config = dict(
    model='image VQ-VAE',
    image_size=48,
    encoder_widths=[64, 96, 144, 208],
    decoder_norm='batchnorm',
    decoder_activation='gelu',
    decoder_attention=False,
    lr_schedule='cosine',
)
Rows from block 6 of the encoder, named by matrix and row number. Rows with one number belong to one channel. Each number is 128 + 32 x the weight over the matrix's rms, rounded and kept within 0 to 255. All counts start at 0. Numbers have three digits each.
# convs1: grouped (3 groups) 3x3 conv (encoder.blocks.6.convs.1.weight, 96x32x3x3), inputs within the group 0-10, a 3x3 kernel for each
# convs2: expand pointwise conv (encoder.blocks.6.convs.2.weight, 96x96x1x1, transposed), outputs 0-95
convs1.29:160148183157060139144147140139113073154165148157143102090094133121078111119130137147095125142123146129132165086092062119153108147154132168152137114155152125157128134103128076111146117140175125097050109144108100155143080107160064164128117135116132163077176109073160095107134135108124099123180144138
convs2.29:164132123116167142129163167127124143097193132148130137176150144149129171110124121127096154124172166103111096145105146142162153085127118126145141123115130133141129121156128145135111107164120160163158096166143174122120110155169161134152150138139101146142105156128121162172179124132142126114
convs1.30:110116175144133135142112127144145151119099123128173111142064109178078148154147123162095117153148124138092131121144127098210172145170142117129182115160180133141168101147126151205172143124129135160131151226151146174124193141131120146101112078119138162101144094115095112083117153161079151092157122080
convs2.30:127074116108126148129144093104176190090134092133085174093102128192126169184088093183131146160079081119132067091103183067152177122103103088088148090171150208156130046142099095099075086104163102216082089185185091053049171113111070161066176155100057155171166107157098098118131189168122081149
convs1.31:142111121141100076163153165089141143032107108142153122126114146151206165078091117144126114158093108162136125130137135153226113130168120159165163128189090143190146111157160173114095155122107131136120188216136112158143139177160105091169125146107149147127124070185121116102127113149103103121148176145
convs2.31:115109139155177152097079124124165125132170102156125144077132134173096128180095146139154134064119115111137100106071144091105128138121149119081174120130146159121170109150156115118083098157169136146117148157155093110141148090158111170102174101126122154153148122154123101087090141165169102142
convs1.32:137093138161146143206160146105087181148147098090131144107122151169066069156065151129089143088161123116095140129117152156120100169138155151142108157220175085165122112144138139218128101089159155144084140166075131218059103094139161119083103119112158128115179113070182124048130142109140151100142115100
convs2.32:087090139114148122104101095135182127136155043130065161096100071182098180134148111126119102107077115133167096077087160100168140160096073104114139146131236150157176075133103033164097133099151067138077100172175050093145133067192137168115105110087071113157148082191110075128091153139152064164
convs1.33:087097190028109188138147175138115086115171097129151089127130125133167138156109091086138134031133158107159147119108102151168146100125135073093139085135102080124152099091095100171151120141127104111127151108160103082118142149167063132121134134121107102134143111168110049120163115159139105120125091119
convs2.33:137176173115096183106101159145137109195207151139139134122158127147094142123133121097157105140147161099098100118131122104095104144122115128146126133208157161160110091103177128150070146111155119122152117134140145156190187107177115146141158137142091135158151118153177134164164165107147104160
convs1.34:086098129127120096133109070080089087119180110100128107141121121164109135133121113112114143115225094116116137121138129142164102150135129132133125154191160119158137110122138137227129117118129177121098128151091146138127148108151146164100144091105150151121209122127144116076142125085141133094143127121
convs2.34:103107132123151120094160041138159127093165051170069199125167121179079142129107132152138097106079078091126052063082191109125182170102097096113129129101144158182178085130100098103085119096157097179074098182149077051149169092147118168116120151132054118153129085192078077097127127129148045156
convs1.35:105166180115151131167196152100162141103050154118082135147083146076070143089097130089166129123034105150155126106144134182090162122122142118161096134173138149161142131130129160135151110167148095133091205210068115160114108168152087067151090080081066131091129148080184198146152117104098166090137163141
convs2.35:111164126129113111099159100087152161093130094177124174115168101173119155141073106174160061182118092102161099123123127106163130194071084129083196132111063160120166109166090131087143126096173140177105109125135134092160134127136115156107116140143161193125149100157062132132096161168140146117
convs1.36:150127112121150168123177084136089130175126105158101161149122093112112119153099141132093082141119140159121115110061101076215133095118105144161135129136150122117117118097134110221123135124145127136094098179142136146123162071109213144127122091118114124078074150160108144096088118119149130115139112117
convs2.36:082066121129154043104108137123150145114098120165069153121132078159109133153144104139124108181069090134145117110076149084151174107074080110121179093114134132130179158167107115116093094096179134164114118173133119079151114050053116177091138100120080107159160092171095069095092170183086111165
convs1.37:127149175104096099077154107130096088098181128102151112159113160169189160082163159119104124111075117107136115151117111124136124128093114129150140172255152155135119113133142124156135131121136113157125119162134120054092143110121066211153083130121133099110149097126095113076135104123140163118104109103
convs2.37:098090122079147101103143050104184183082134068183119186100146044184102175123066063162157094151075073082164169077061134103153148136116108071084159079137110174166202126151062091126071104125158108152085062173166100059095122085096109192071156132189070149154144116191117071131117152196092080128
convs1.38:143071119175089120133122161136175122111116113138150126110101108169106089125154151070125118096115134090094108089138142192143119131165146151132119190205154148161136120168163100170150094118107103144099117213119119169108124129108092109151116171162153144125092136093132054094126093100096163134090095136
convs2.38:082093111068173175068136055118167119104133071146086175111152111154076174140134066193125132148093077134141156069087151115136146134090109100066163101146199172155198079141131111119102080138158149167073121140132092100130162069131111190082126143120128147127175094149114076124085140199137088181
convs1.39:160103102192097089117090109170165149112141092124139120158201138154083129103126111134149093146161088140102117164128084118123108164132146131090119115066107140109127168118094117157101149101114113130133147116159125135150111123140137132113114154151142123115127121165118106116076105139087117162139122171
convs2.39:136134130127140121146185144117133117162159138127152113163117162103118147116133146119123121118130123138137124157152149080104095108173160134137104154130135145105125091137157101169103129186108142117115124125146140150135108113255154115176137169087107097101150127109117125122105112152129135112
convs1.40:114111088084196186101137154203151173188042099178117120129128105152101153107166155118113100084125110110126125134143140123093134122156117130164158118115102088129155119116106096070129140127129100130115143154137116148103184148159146120128141155154112175141131143142109119113105119123127168120104119087
convs2.40:148101121115150115130051131156126080121078157110133134149113126110117116185141166161137137147117123105126070137116096110133142113117136150130120104079089139113110096141134149141123135180113070136137164120160166128121121119163120119142117069132146138165170118145135150144106143104130165143
convs1.41:141062133147148124151124114086150084128151150135109140107149126112097177130147132108084100100166131130125131110113116119152120112107112122131122136187105102116138130114150104191135124132137096113134104146108123125117148161129102098208113101134114098144118148158142089140126121134122111097115117117
convs2.41:108137109099165189109096068089146140132132070128094175120181105160065156161106092157187082134116065120179102117098138093157195121115119092139184093175132125184183113140105076114066101095157104178110132184116097074166123061130086162076134118080074136129172076177099062095084151147154088165
convs1.42:130119123140067121160137143129108058140174098133142122133172175139089157175105129071095093086148063080077109117148132124118128150140132112110075104047112108133080092071089073076070093097115167091167113098123132089168121139124127144095117086117133111164127094131168168126133134149116103123120138159
convs2.42:124161214184111138137175077124126130097124109168160109174127171125114117064179151121127099115106120123128092098139155113161106175142125109156118141214107145197129141120106108117109157089152111136098120133148121151168163118168142104160086189081103121155173144147139160215176163148186141138
convs1.43:118095126088122165132158138138139137145119130147139128133144151133149157106137139123133137112149110087104112110119137132212142134125131135125113155222140146148125122188145115190123091081126066104072184243194094124123095106105150125124145170136104105109143202210066069055110091060176192138105119102
convs2.43:061096117058179137066111108097181124102161114129052178130131113179107117161101105162161147161080101108148110077114200063182145117119116093086174091113125184169155061159111073130125083082169106166114090197123120114133164049118075185123194162119058164188158116145060070138081175160127076138
convs1.44:166131124165157138108180103079118113101130144131101145101138138102088176121121133127132106159144109113137141119141147187151159134126096111124123128210106121121132141105139138182116138119140083130137165201060097112105090117129133128178119131125119096155146178113109128105113115195100172132173155148
convs2.44:085138109119165107101115063088184164108124044147084198122184071152092147148061112160171076131109082112174109116088156091169181166117114083108180126165071151136192133162120114077105108088175114169085131186140131098148131068119101204074118142143094142130180087190097099122100118138111064172
convs1.45:083127058165101107120159110091086145188192136075098112095020098186113131151149120102180078185146173108110114149058092114198129167159138111127123119216133148159137151105118129234095102077121125100115138173102187213184077077067198118160109150110121073056167080123205166159091100143113127112157125115
convs2.45:037086024198172138092152091066129097137124072133058137116155036143052150147109124106126078035088092092188082111086159108170166112095074049125141127139084140153172121112102120129041083135154146163080115181157087064103156080114108167128140127131125087145160114171098094142085148160064074147
convs1.46:111142153137141107107124102169137123130133074129145118143138124159164092101063057093121128110106078094109129176156143177230118142107069167158156140176182141158170164147127151190123151143119146126143179125123135154130139121142165117108175165152128124094141092126096150098141134138166125136156112172
convs2.46:134108167124132063115137172144178123137126130190100146101161167167120202197164103193152122177124096112192133099103199092139143116135118114068170121110139166151152138161135100151079084101182135183136130192139122122140137133130062137158086170092107137131166124131071133106149178193134134166
convs1.47:144155140142136172189230142132118153165126143126095118123140143178186131165121115175161166171134165198183141114108144135083156125154166076122095086104106117096082127131143101096116104086129143168125132103110085135129116111125190185147105114080126156145137147134156141147105123100081095097096112100
convs2.47:120099111118118126137106130128118116121134105109143116124138129133157126135143120116120120171129124095137097119103092106099141114102141114108118124085118110111132116186117131119150103080155109102142117156128127110130105131081149131102158005122153143149108088118132137123148134106137093106
convs1.48:143113132115143161121159125087161080104113146146126112149197133112146158118150077112128100136040163095143125088114100147138166090052070124133104119181116149135106123148136112161155151112132078106119147171151106102116111152096058084175114092117098094123130119181102147118116134135139144121122127136
convs2.48:118145130108152199101124149093153168136172126143130178087180094178070184122125050190183103138127096131165150114083127116137171159120120105088196124174111159155190111153060088123059106109160146161082078142157076075160125098115111179068086128117105151147168093172078097103125153164129124147
convs1.49:134152158103092164130176087135148120146135090151133138100124132156194127098063050151103129099058095158138115133092088137218119123094093165133145165181165135126138103142137123189116130115121102106099129201138095146114152173144165117112142153144128136091112150192072175096129148121145143109089132103
convs2.49:132069180098159089088106133111163123077178122169104134105135099176112163171150106149135121166102128135147107089076155094143151127102090125069157101115139170135147101135117124158112093147182142156093108160134116095146157093073111150131167118090125115172145093140127106118103172157165127128
convs1.50:119157156079113085120163145094111114078148076100114123139121166135181144086057046122127158096105096120178108103143149130208115110074085135162108151194153155160149114134148102210114126114098116105126140196156093090122127146153111163110122141168087066107071067132092136108111095153133128157104160146
convs2.50:113118162117124141089125105131165171125156079161104147101157072154095184142090070149179100171143076091161150118089170092175176159085088097132165114110085148132185117122124128145074086127153146151097065164145131087162143106133131188070126156087095167140171121161062095123095149177135114124
convs1.51:117168130165131166142100120089121089094159114087084082157124096143129131132106079143183167140143160103108136139143101131121117137162122115072074120080066177144085127120113127169102136128089146154108144098072140135115102090091123121121121080110133168125188088129150098110123128131122076117157146162
convs2.51:115120159174097135139147142100079157154140124172111110121119163107185143153157131148149102124134149145153151131123131091074172122096128128143136158101122125112126146173114124105121113129127127116117147117081122115106116107170124083146111082110129139108085100124142125114108119136130128112
convs1.52:131181146110193180110144165131048176135037147153120146100104138157074088145107156150104163086132125130105109127141140132168111099106108140175115135212100120152111099141124113136133128131147128169124063195109149148129140075152148084156101144117152117093064159123109121093101087122122147147106159128
convs2.52:115083118102122033062122027130184148085086091123124143114117130149139138169101129141169121179054118134179116080121213091192133135088141085122149097127150146165176129133093064121123109104198033152127073146205068078197155076118106164069119145064065134157139101164107100153068176149148065179
convs1.53:109111149125100109103137118160099117114057146180122131176126119112127106170151131102114117130116112115180164114108172046161133106176143106149154089132172061129147108069122100122154127139124088129140071221125076142119169151129159151111164145108179156143096098108094163147154137154110123064115118077
convs2.53:155130083093122128135172165195115140126074117130106083149117134132182124128144144125161104181171144139101120105142103126084126124127167156153090150135194132141130161149103133129148150196140167125152132119152149136174093143108135098111114099150147198142124154112124153097117156149155147145
convs1.54:119136137124116124133134100150141176154084147131111134176134168166156145133146120128160111128148112138167151148143151122115124144146136098113080094118057123097077122105119136114109152122118126129114114179141079088098151148164178136155169140144085117104131131098088110112146143130112124147151163134
convs2.54:151110092122109132101104164178118132127182136106116134160116075129163149130109134146101126185122114128130201119140121131111138108138124115110135110112133151106147163155127153129137111145128170107116145153155163118154093124141118098123139109156127128140133111162143142114124120115140156104
convs1.55:132125131054143161103125151167141137167089105154160121099132156181112144130185184156133165048162105121068154096155148129155090113158157131150113156222136125145077113154145091202124130080123126142113122192190127146104132132112170063084123184149117146170099135213127120052113109112145160170167121110
convs2.55:131114195085160109109072062119194094125138028094120171106094127137089132192122097146140137170123128090123092094081210108163127142111112068120130115121181168159136067156103081106111086117194087195099096186133047067127183051122144188121066143116084098173109097126104080111093174166150075139
convs1.56:134141117158041141178145096111122092098097090099126145121130135142099158102120125188142132133096074140086152143124082121139069149114100126139101121238131098138123105131121108177131133101163109108160107116136103118134097141115119133101078147151087131150206077199137103079086125161116101161141107113
convs2.56:117114222100133163106082108119175130151175092134132191105146092148069165166131093117162159088104124068102074104068182101178139138108100076124153130141113162154170038117107089072090079096172101142112132149095094104143152099117114173095167157069079091171105125160112095106089153177156089163
convs1.57:048135136143148154142133173119146096120094114209106113174134168088101148132052109087181134140051113109137121112118124157173122105174109142141136118177138125098118130101125150165105095166131089099120166200128104197137159176109133091146166088125053089066118112115091186148148126148173125093131146137
convs2.57:089121107156160117084167113087183161066130096172099181118172078138113133142120086176161096180082095084140129083085191107133151133095064104094194107179106179148157116159077108117116094129139171193098113169114156110183173103117123143094144146111077146169168113146044075144117171186146115156
convs1.58:119155092200140134090108143111086095053208097131137105158100101089133135133157142065146107125229107103129100129135125083208141097101114106160150140143149132124126123120122118201129148141136104113124092167126118115125147104139052174103151078103076133134117038132076113149102107150154120063135151143
convs2.58:063099131127190132086113137121134133131100102172103175076168100145108167132134112192184113038112054112189125074077131121137156100104071074122173095133095181137185114130131134121129114106157120187098097156091122061109155060123101117089137112125130164163179092157104080137102164202121082135
convs1.59:093119156103113119086127116107072123146234170160108180164105127124110113129078151066074111104115159072058100121129129085146085129128127114120135124180125120157129108133122134189105108106118165153132128122116140124141124086120152172162123055138184141146108096100162080130149140116149092106129133146
convs2.59:106083068132139183117168092130166128094119071161119167145114085143129144146138117123163083067090096149161092109096125110160181100081084102099154103151132166154163162143108070181065080123149122173142111192154075046172176068137092175113107090096117150164149091168100065125085151156205085182
convs1.60:117092133118074113114143140137144104164155190112105130150121142142123111127102088119090117086131126107105114113133128137152109138096074126135130144191149142161138122128143136167158143143105166143174156182159161162154124140114100136125120076086143136172172123129193180160135129134119118111114156168
convs2.60:115074158128127150078180141095173116132157082123112125141136062151117183133174139176163084144094104106189087091080098078147152160085092121113175155173150178141168163130108118137091101137160109170099102154154133103138131104140094118141128111078139156135147088141087082124128124162152096154
convs1.61:114172134066105133177175141132076116184113115150114152106055092162166142157098075099180117076018060138139136086045105161168124119148129108155138120196127168156122146110136169146158116118145107158113165158127100160129125058092161094147137139104065129032101120157124166136120158098096139107111130077
convs2.61:122120114161155109131115155066152115142160147144122160098175140165130165174092103148125080151069136072187172089093166076148145120104139114076154099109103184136140106182112098091113104143161160155108148129163131105116141097147112187146146074160106156124148120177119101113087137159097129159
convs1.62:143166148076132171081092149148107123192139145123137117089110081165125162136140129147159138032118135080075158120112129167086153127135153104124134116161069113131109145085158086121110117128136115151137131059149180155194101034106142108112131142120077076113169107208176107192125127110126098169187112122
convs2.62:135104126153123093139067132140132100179130149148145109108090135112154155128135148112163141156099145119133148135110147074102106159158124118162154130125100144144108188146147133126112114071152063104129139136184150112135142093197136119149132069141142082141115113142150127155133146113124137108
convs1.63:145098136113098061122153122122145146125108137153159178117066116137144127121139161129087120137066115151156129110109163153065151137118122146111097120085154187118135105107101168110105160132095131131122121097085101102104108145149064083153105126143174158154088132066133157147150170174097130093074129107
convs2.63:151120069128119184129122132131158127056110128127167094176135105144166119116131151146111123186142125116122152131157099146121126122128125135127111113134083136136132129128097146126153153152119157151150121150124164118172128110094159104168137122120157154110137139110150142121138113133142162111
convs1.64:137101118171143123128134123144122081094172070148131124131085106097139116136081080134162108140210156131128110154121155129111116161133106072091120114191168084122103135132131136169168118146135146129156160174156151144089149158151145159214121092120161110151119147100143135084154121133160197113139124127
convs2.64:153057174104107174067073122157167149105120066156088117111137126161122176202136106182144103108126122133136075091122226107176183156088138099094149105131137177170173109175116090128114071149147097182138116129168104109135172065095126152156161164064101145175152090122089137111083141150168062186
convs1.65:143148122154142127166143119135095153114097082156148113146111168148092160152068146125116115117229168128143170125169100126158145156161102111146104140146134092078106118125096139197119126151121142140163127121202125089120161122126184182093144102178122089185044069207169105088117110123145196113147152116
convs2.65:134112162074165136073118083110148136108139092118116140085093112160129112146093075125149111188093130123125125133127121136149175183060144097112140110169144146170162091141110087124114122089184091161113088120103073114114167090117118151118138137077082144157135136127093092113094149142177072173
convs1.66:179128145113155088155111153126170085162059192122146113090109080138130172096105082149096135166202137097136096173150153066177110100056045107117133120147127099167182106164136142231145128172106131123124138172107048113119149082129138100022109255175117181044156194170129118125122139112153160132138115110
convs2.66:067085071088150179089132098096178163045098126158121149068223089126075155125062109167148091134097074123197168070107089121154148137098099106107199092215044150197183153104080099089077097085129204152117134127168144041142117132112089149115143105163115160130160102190108080157101121199059123148
convs1.67:198164173122109138155094144102111133143188130128178133115128136148133115165130146081119112107106100092124127179184141168037130165104151167179147132131113138170109129120115132093111131084111168124173153127126136157131139103136105146145112048107140142140142163124115195114118086130127133097130140136
convs2.67:132142098172113119089137116135093139146160138128173115138111138160182131127104155122121114146120148127130133139136112133104153124137093121149150118123074142134127138153083138117117101055105152159135164122116142151145107117096143111135171051128121069144117130155103151153074105146126102104
convs1.68:143128118136131130146159151142171121071174121121113137128129100106128086123111135144152123148174137112166138156107138157122116178155160132112138145187132137167136159155137166168164150155128135117125165106112147152122123107132144101216159093086103156135115174106144121136130145145144160127138140133
convs2.68:134076157169116171108128131118118100146134105184145102163198127141165154181100126180161118130124112084148104134117137112110197114110100145059168115115135119125172116181120118069142110155138102131113167140139157175140122110153139151158153135074137156106164085151145116081085156189162105165
convs1.69:119125134166153080155087126127166111106089171106128152079173064161012051095088100144137134090219116091136130120090100143167073130143105120129135140114143151050154120137115159193134137137128173204114209063130109114147146117092125023180076161132072174104180114121087095133121150123121142149098159095
convs2.69:096148119152193126096136094059189149150188121153098149124212091135108201174113120160140090145112124072200216091058098110122120119095077056088210114150000180117183129176109151029083089137139142157103156157116160068165137082132056154145175111139163187105201087188084084146112148149070146136
convs1.70:123116098126106168121142135096139112195080072149078079099132128169066153094131122118089115122144083164089142113117149051138157079142153138140133163067095146107134098132162089157086067134088165142123176080248177092170144114100203101117124129125108104152179059216110152137139133115130122084141131104
convs2.70:151056084071109087152203103134146165066127119144181158126082120157119141133125132132086096153106130106094186137101172091131105124140138159165068114111132137104127019144129096185127132111146141151151105148193084152063085127071146112112162156097116096163081115091180135099156129115104093097
convs1.71:097089091137143080121166145108146119111093131126089099073132112118104082143180188134112115093150156146090119126086077155172105143174161081096096112165175112135172110127125076104122120112118127142111120153083129136151092166138052166128138147109110113127156168126171132158099143139115119138116073117
convs2.71:134130148142146067173091142110137122145101151144133132170111116115143118118176104141142154134103134113127175091104172127169127143167106112137168124129146104123101184148099129130128144252136117113121099108162103095147127133181140108098097187156124168118166137080098123153138156129086119161
convs1.72:080100088103144104132057115120123143100111179106160131126116143135161158124146138111123124149206139103100119114124073118148077086107075127111113153174138138075159139158099130223174134166128140039125106076100120096119096095103135081139167102120127059152080064217151128154120097135126223149083107107
convs2.72:133147141076147166113108128101150152115126091157066193111129099150107125153076042183128170165114102091111124114070159068136183131091088106105135112095153151179153099161072101096108109137138098143119054124144103117162143067141142151005130146140086135168119083175124083093104131126166111162
convs1.73:111126104126145117122148112143146127088043158130118132127098103109113137133164146128165169089076146076055101099093102110156114120152123128135110142161120095132126109122129063080101075091095139136122134136116126116151125148113127183170122147146133124151136108107157100145133153117087098118104103111
convs2.73:143138159128153162157150111128138128136116141128134131149107156121104107125147105152124148136111138139122137111117120151186143113165136140157154128125149165128104142115144126136142160255140109116125127126181101137125146116169128136100142195154136131119150145090135136165153153137147153171
convs1.74:075101158079110126103162157114117083138127121125177140093145113158125075078108124164130151155132159144105088102144154086148184077112161140195178145148099140161122127133114133175128136155074137165093163180054130100080134140106149094069192189096141141146135205088144000100127136083122119112079096076
convs2.74:135141142076122134107205144155156114111109138119121123164126139147139119113114136151149155220119136139134152150150129152132136120103144124140113135057126121095130111113149123063122166164100145097110124125217142133171124130158123155159153199118163171157120149147108122102156068086190146144
convs1.75:105116118150132154099082154115123148051144114153096104175147158168169103145158142125166106129175119140120113108062097146177160114154155138147098147119129125103125130178132155231229118162131123113160117130110108139125142130163200128099108083087171113178135137109123133151135139116138177124172138099
convs2.75:134105141129155184078114134118190132144173087168116162127174118172072163170081085175158085127097102117151161062106180092158157146086110104078198121165100183151163166155101086128077123140183166118082107161174095055159136116138090189108155153102091161144174096138114131149138151175171100171
convs1.76:142132163121155106145158152103075122138095098125161114114071066110133080113158139101148135133174181146115127174150115130147112118070109145132132105144140131108120155159139157162117132134129135084097128168103157111158139102139133086130156255230128085122112165122154083156085108113113192157125143114
convs2.76:129131164126135154108130122137147191155148113148129131094167125114127143111139084197161082196100127078159153092134148103108159167131081129099128110178170151146149095173132103113086132111161123186096137177073165143145136121120097154104163143106138161184144110162125118115141181167158109134
convs1.77:146144125176137123143097098144153145054093153130126133140151117133094172105152131112101086091072074153143156135101142136167117139142118124072095128167156109131128120090076102111115153129121165121125174138080123151173157131146128154221125116104133168132164161063105139163126130134070082105167124161
convs2.77:103135161156120166148117108135168178180197147171116134174140177141101123152173138137121143109150102112105128102129135144145093129108139140145144143149117157111116164144152153125095122148107134120139151108184150121153117153184153135126146158140131135114175142097122138153201196164139114149
convs1.78:079095103088100131145140156163209196164136238146103141106115080098103151132156149132123127129122114100138105095102099048090131104150167119185130134076108165163159111127139144163130137155134109142106108107162142177152118090088108134093119148115126146153132091126142164168167194152171116192161152169
convs2.78:135055070167152141101144129079104075112102168090078159133124140092123107111133105134104096142087128091183104111165101128086094081120102111123147077076132139104134135160132115122103102157140103084111088092161075122147094100110127100078075007162133140112141079118143098131148075131131087102
convs1.79:156140146166066168143076136066138134010201114052123109130176110079120089105089130092106124089146151110159158171126150189039143137101112066098115082151179116133102105101152121127178145159173114140135119211102065122118127189159138155124115056120124164142125146158088154145098077149077151140103142163
convs2.79:118178126152081129099132173147115096178151155152157083139114114129148161141116135132129133137105194165120130151136127123129125174097150123143097181164103133132109133122169145139094141130129104141189176161063151084082163124160114113154107097119115146168129162181128092113145155119115137161
convs1.80:121111073129148096124147111152124177130040171135090151102090111097130176107153119151142139140099124166125137076103090131202141105142113137146113114078074155192102114097073100049081124099081152143138135112069117163111123128064115198119135138158126095170143091093090094050130137120126068102109087126
convs2.80:117093136145130131135173098134180118124113146149118124197114141106139092136172104127120126168115115128118133105134149162180131138161144154146121112136136148108119157144151146110127122240141111095100116147140114125158125147212177139149133161182146176087177143087108106182163176138175148143
convs1.81:117095165162126071139114131133136109150026087133160138108105118126102057150126115127106097158152096101130102157126177117096140102084149170097108170199024113195122149176153163155211127144147153081095080209094184128149128054073140111075173098089129189059108155077180109116108145144134130165113134117
convs2.81:109080105166185185104087132081159099194170112197127155111214068173071156141079137173133114097110125133185197086076115095130143145106074118068174122139068147093129132154150097114098084124144189127104137132165173066127145113156110164149215085097151193160194088146109088142091140168084146177
convs1.82:108178135102112157133135168154115121162116095141119088153226127170180158158135175105084061095162094131141105156136164109089183148161167074197117112139122102129123109114097101134100100099135142205099138153172130129130089142086091167159119132111177173106156159135148173108128121140124118106120135135
convs2.82:164102144078100054145119116146098152156123122095157136134105127115146160166163152114165125196108154135109151111115159123145115151121134108134132111072088128084143141163107119136152110099128118135138127120157121123099095148072152074143135124099128096124105099108128137095104150110127120107
convs1.83:061108136093135151122136171134149138160099124146123105092138149109074175083059141170185124131103050120128133066097147084111159121137202141122121125160093142086140121133138132162095132108112178146141189099137144150122137148150124207199102091078137171102159113062143131102134138124159076123120100095
convs2.83:139077178141122126147202145115112101157113161130138123165117156095140149152171130154143118101108133114093141119139152107130124086131163138133121151086131139096118136167104114137125116141112174122151150134156122130149158114122124141138077176041089155130131150085113120095098120130172128142
convs1.84:124114120139082092165197157124071133118120084156141157155127143168107076154160154090062123120131134135078083131156118121107128117106109177128156170109115167059146085098130092143133108147125133123105152135144161100107131104162143079129135250197133119137112089184213099106127082108124134134109079118
convs2.84:167120107110118078109084122167134127006105119104161111153132135133136102081146113136138141112124116106116122153134063154124151128098107145135113114135079121152130081142129148108112139058130117139121104147082153112148164157076136089109173202136164114149128105116104106178139114108081134093
convs1.85:156164146144109137146153114121142150088148149131142128118136152154121139181158152102110109098112140094108146170125118150106104109090079102109146090071087113090132116087112103087109101087124115115137105113101168117167099138151176150145196191117136120112098106149102172155106095122083097152120088105
convs2.85:148153151179109159136101140159145138145176123156155094161102135117144141117153107127142100167129145120108089098103138123191113183119102123133157122118123165139109140108114120155142136156147093115116094145132118107104172128174141092123094113159131094129142141155113167245169137117137104136
convs1.86:089135153035148131126102176133132117202095122076195152081080114098072087094127124138139127137150137111075126088109126000145102055106147096145134127133132146069145121152119136199171128153127110100166133200128114072148148083141106098126143231163074174068125137174148088131115132131159191132095129108
convs2.86:110111105133176172118103155045176157100205103133087182096212047166102173124020111183123124102104097090215195108056095080148141118094068089094174083175126157153177106178077114117119093103156220137102114149117156112182109108087117155110150152153112164111147108191128106090090147182090150148
convs1.87:153156141126110123105087144115078126131194099165200135095151120144159082127108128150102149147106132139156158184160163119098119140073126113149118085111105101170162118124137141089106136098078111137108153187056153123127124195141093153151092081046115133154135177060161064120147092144139120094153139130
convs2.87:136149066120118175112123065143127152118156146102147119178135104107160122147126175105157090166178133111116077120157147121161130108173142132141112106131121152129108133108145112145118121120096178127104142151196160151161106145110125123153169101125119128123159124136149136142142096122157125122
convs1.88:087090104140149125082122120101145146062037108167147136131138139167159181150141141140164150147175135145104163114104090069237119075152112058108111090163119101077061128158097153200092124150121112053146142194183126048127121115133169022127095133165106176169136118150118094137111125107106213114144136123
convs2.88:150161122053158185107087087073181174086167116114128204057147133142102167139058071195137131145158106103141090086098102131129168163130143102116164104143089139166158030161081113088110140125157142170088083173121093103137123080114071162034122167096071152134126126173086097094143133187122087112
convs1.89:139121105076116181136147148146085121189107066188153104118154125179122128116110117148087143136132128142143146133158141117123144082082133137132135100139084172104139163153125069122125071150119170155080183082220135089129114118135144156114169193131138083104173078220138136155146128123122094099156131128
convs2.89:158118135132114098110137117142136178082160090130128147136144138140167141127128111133102091217105147110140065137139153148135121080144139164123100088107171106086125118104086122139152143084116164115140101118133142184087121138101178162124155183115075095142099158092117159126131098120133134115
convs1.90:141097088117177092105101093126116152115014126138153120129147140131083136135139113149184111140208157118125122142141060182216104153160089108126151131213121101089109115148117131196110135156126156172146087102199134081150104158128124203151102137085128124172045080194177080147110134118130173141141143117
convs2.90:160070174079126087094100097129168138089073084159116137121097083165172138140144092136159116201096134148125131116136183141136168156053126140105093087116196162144150160223098121130153121097180071129103110134186115097165105071110148168105159161142104161135137125139172096119127170157183091154
convs1.91:125096098143108060125165156114162124099127083110105115066099077164123053125109095123140119130255152120125127121113141126147060102127127137109148145144132122100167130145099122234147113152095097062121153130077180121159127088057161143053122190112084185092141115078160091133108137094104219128103087096
convs2.91:072119128133154185084133098115159147092171087191102172100132117176114153132122078177168103106058051094168071103094131095155182167113098069075164136142105155183160123153080078110106068135144090187072076138122093075149178102142083152065153149076098125138199087151046062132113142207107083161
convs1.92:140137169143041171183141182038102021078206022070108034157164149172153058107038060103149110094128093108133161169130161163034114186151190122118132147118136097107091142125137156130148129139148155121113132194095085037107123155133128112139095039059132145107119125141092041100101092101077094058096093105
convs2.92:132228251105142150116179102145097169185167098134106132154145131175191196179166172101102182138168176151134130199108170070174093124138179129164130211155160136205107151145131163154147154135122161207200171234157214105141172172165115160148188255171109117122106205201162138161128213115144101158
convs1.93:088100089120120115119088109118114158096095108141126123126154138134109121124100129147150158102107118111102132109096100141139120126151148127130155126194164120092116104086094092074133067063080089121106088187116043095073130104103127124150168061141130094154131145100117085100115121149111097148089104124
convs2.93:167171152125154128130101147163157059137124120109102114160100110109167130131087115160117190171133153148090136141121138149155130102154155137151161113080133149138107116162105142105124129205129095138160154142176108131165144162217125125154116162148103163152148145110075116096128129127144133156
convs1.94:085140132142105147082102139162139135093108112128131132211188179132108139140102162100158131168139119140160144090116128127130130144160142159181193205180184196194181114149102177140153140152128154124178122147167125143155143146152140133138076057065169160150145134171155152154146155116135134108152156142
convs2.94:131110166131152159087147169105152132141138093139115100134170100181157170155166131113154127079115147125161070139095103096111143151101115124034185159149137163100123154183136148117141111146158132122110149170161137164141155112150122179126169115111129172106096097171154085083109135173151104142
convs1.95:053134000084128142077110081176121155132089118158131122142075111098155128147152123130167138200151152132135148000112000020111117036097012123136086121102130132156155135132137171176098135146121124076106104122186084133090146122068133215072183131146178009180098075202165123124130120140155145131107129119
convs2.95:143142118105097108095119155104160111064110152095090118099128147126172148114118108182123143175128132148173065119110120118093161113118138150094109115065158153126162110193099120107166100145184066142113116106115122129140059128065144126103111135095152173133121096122131105023117105149156109095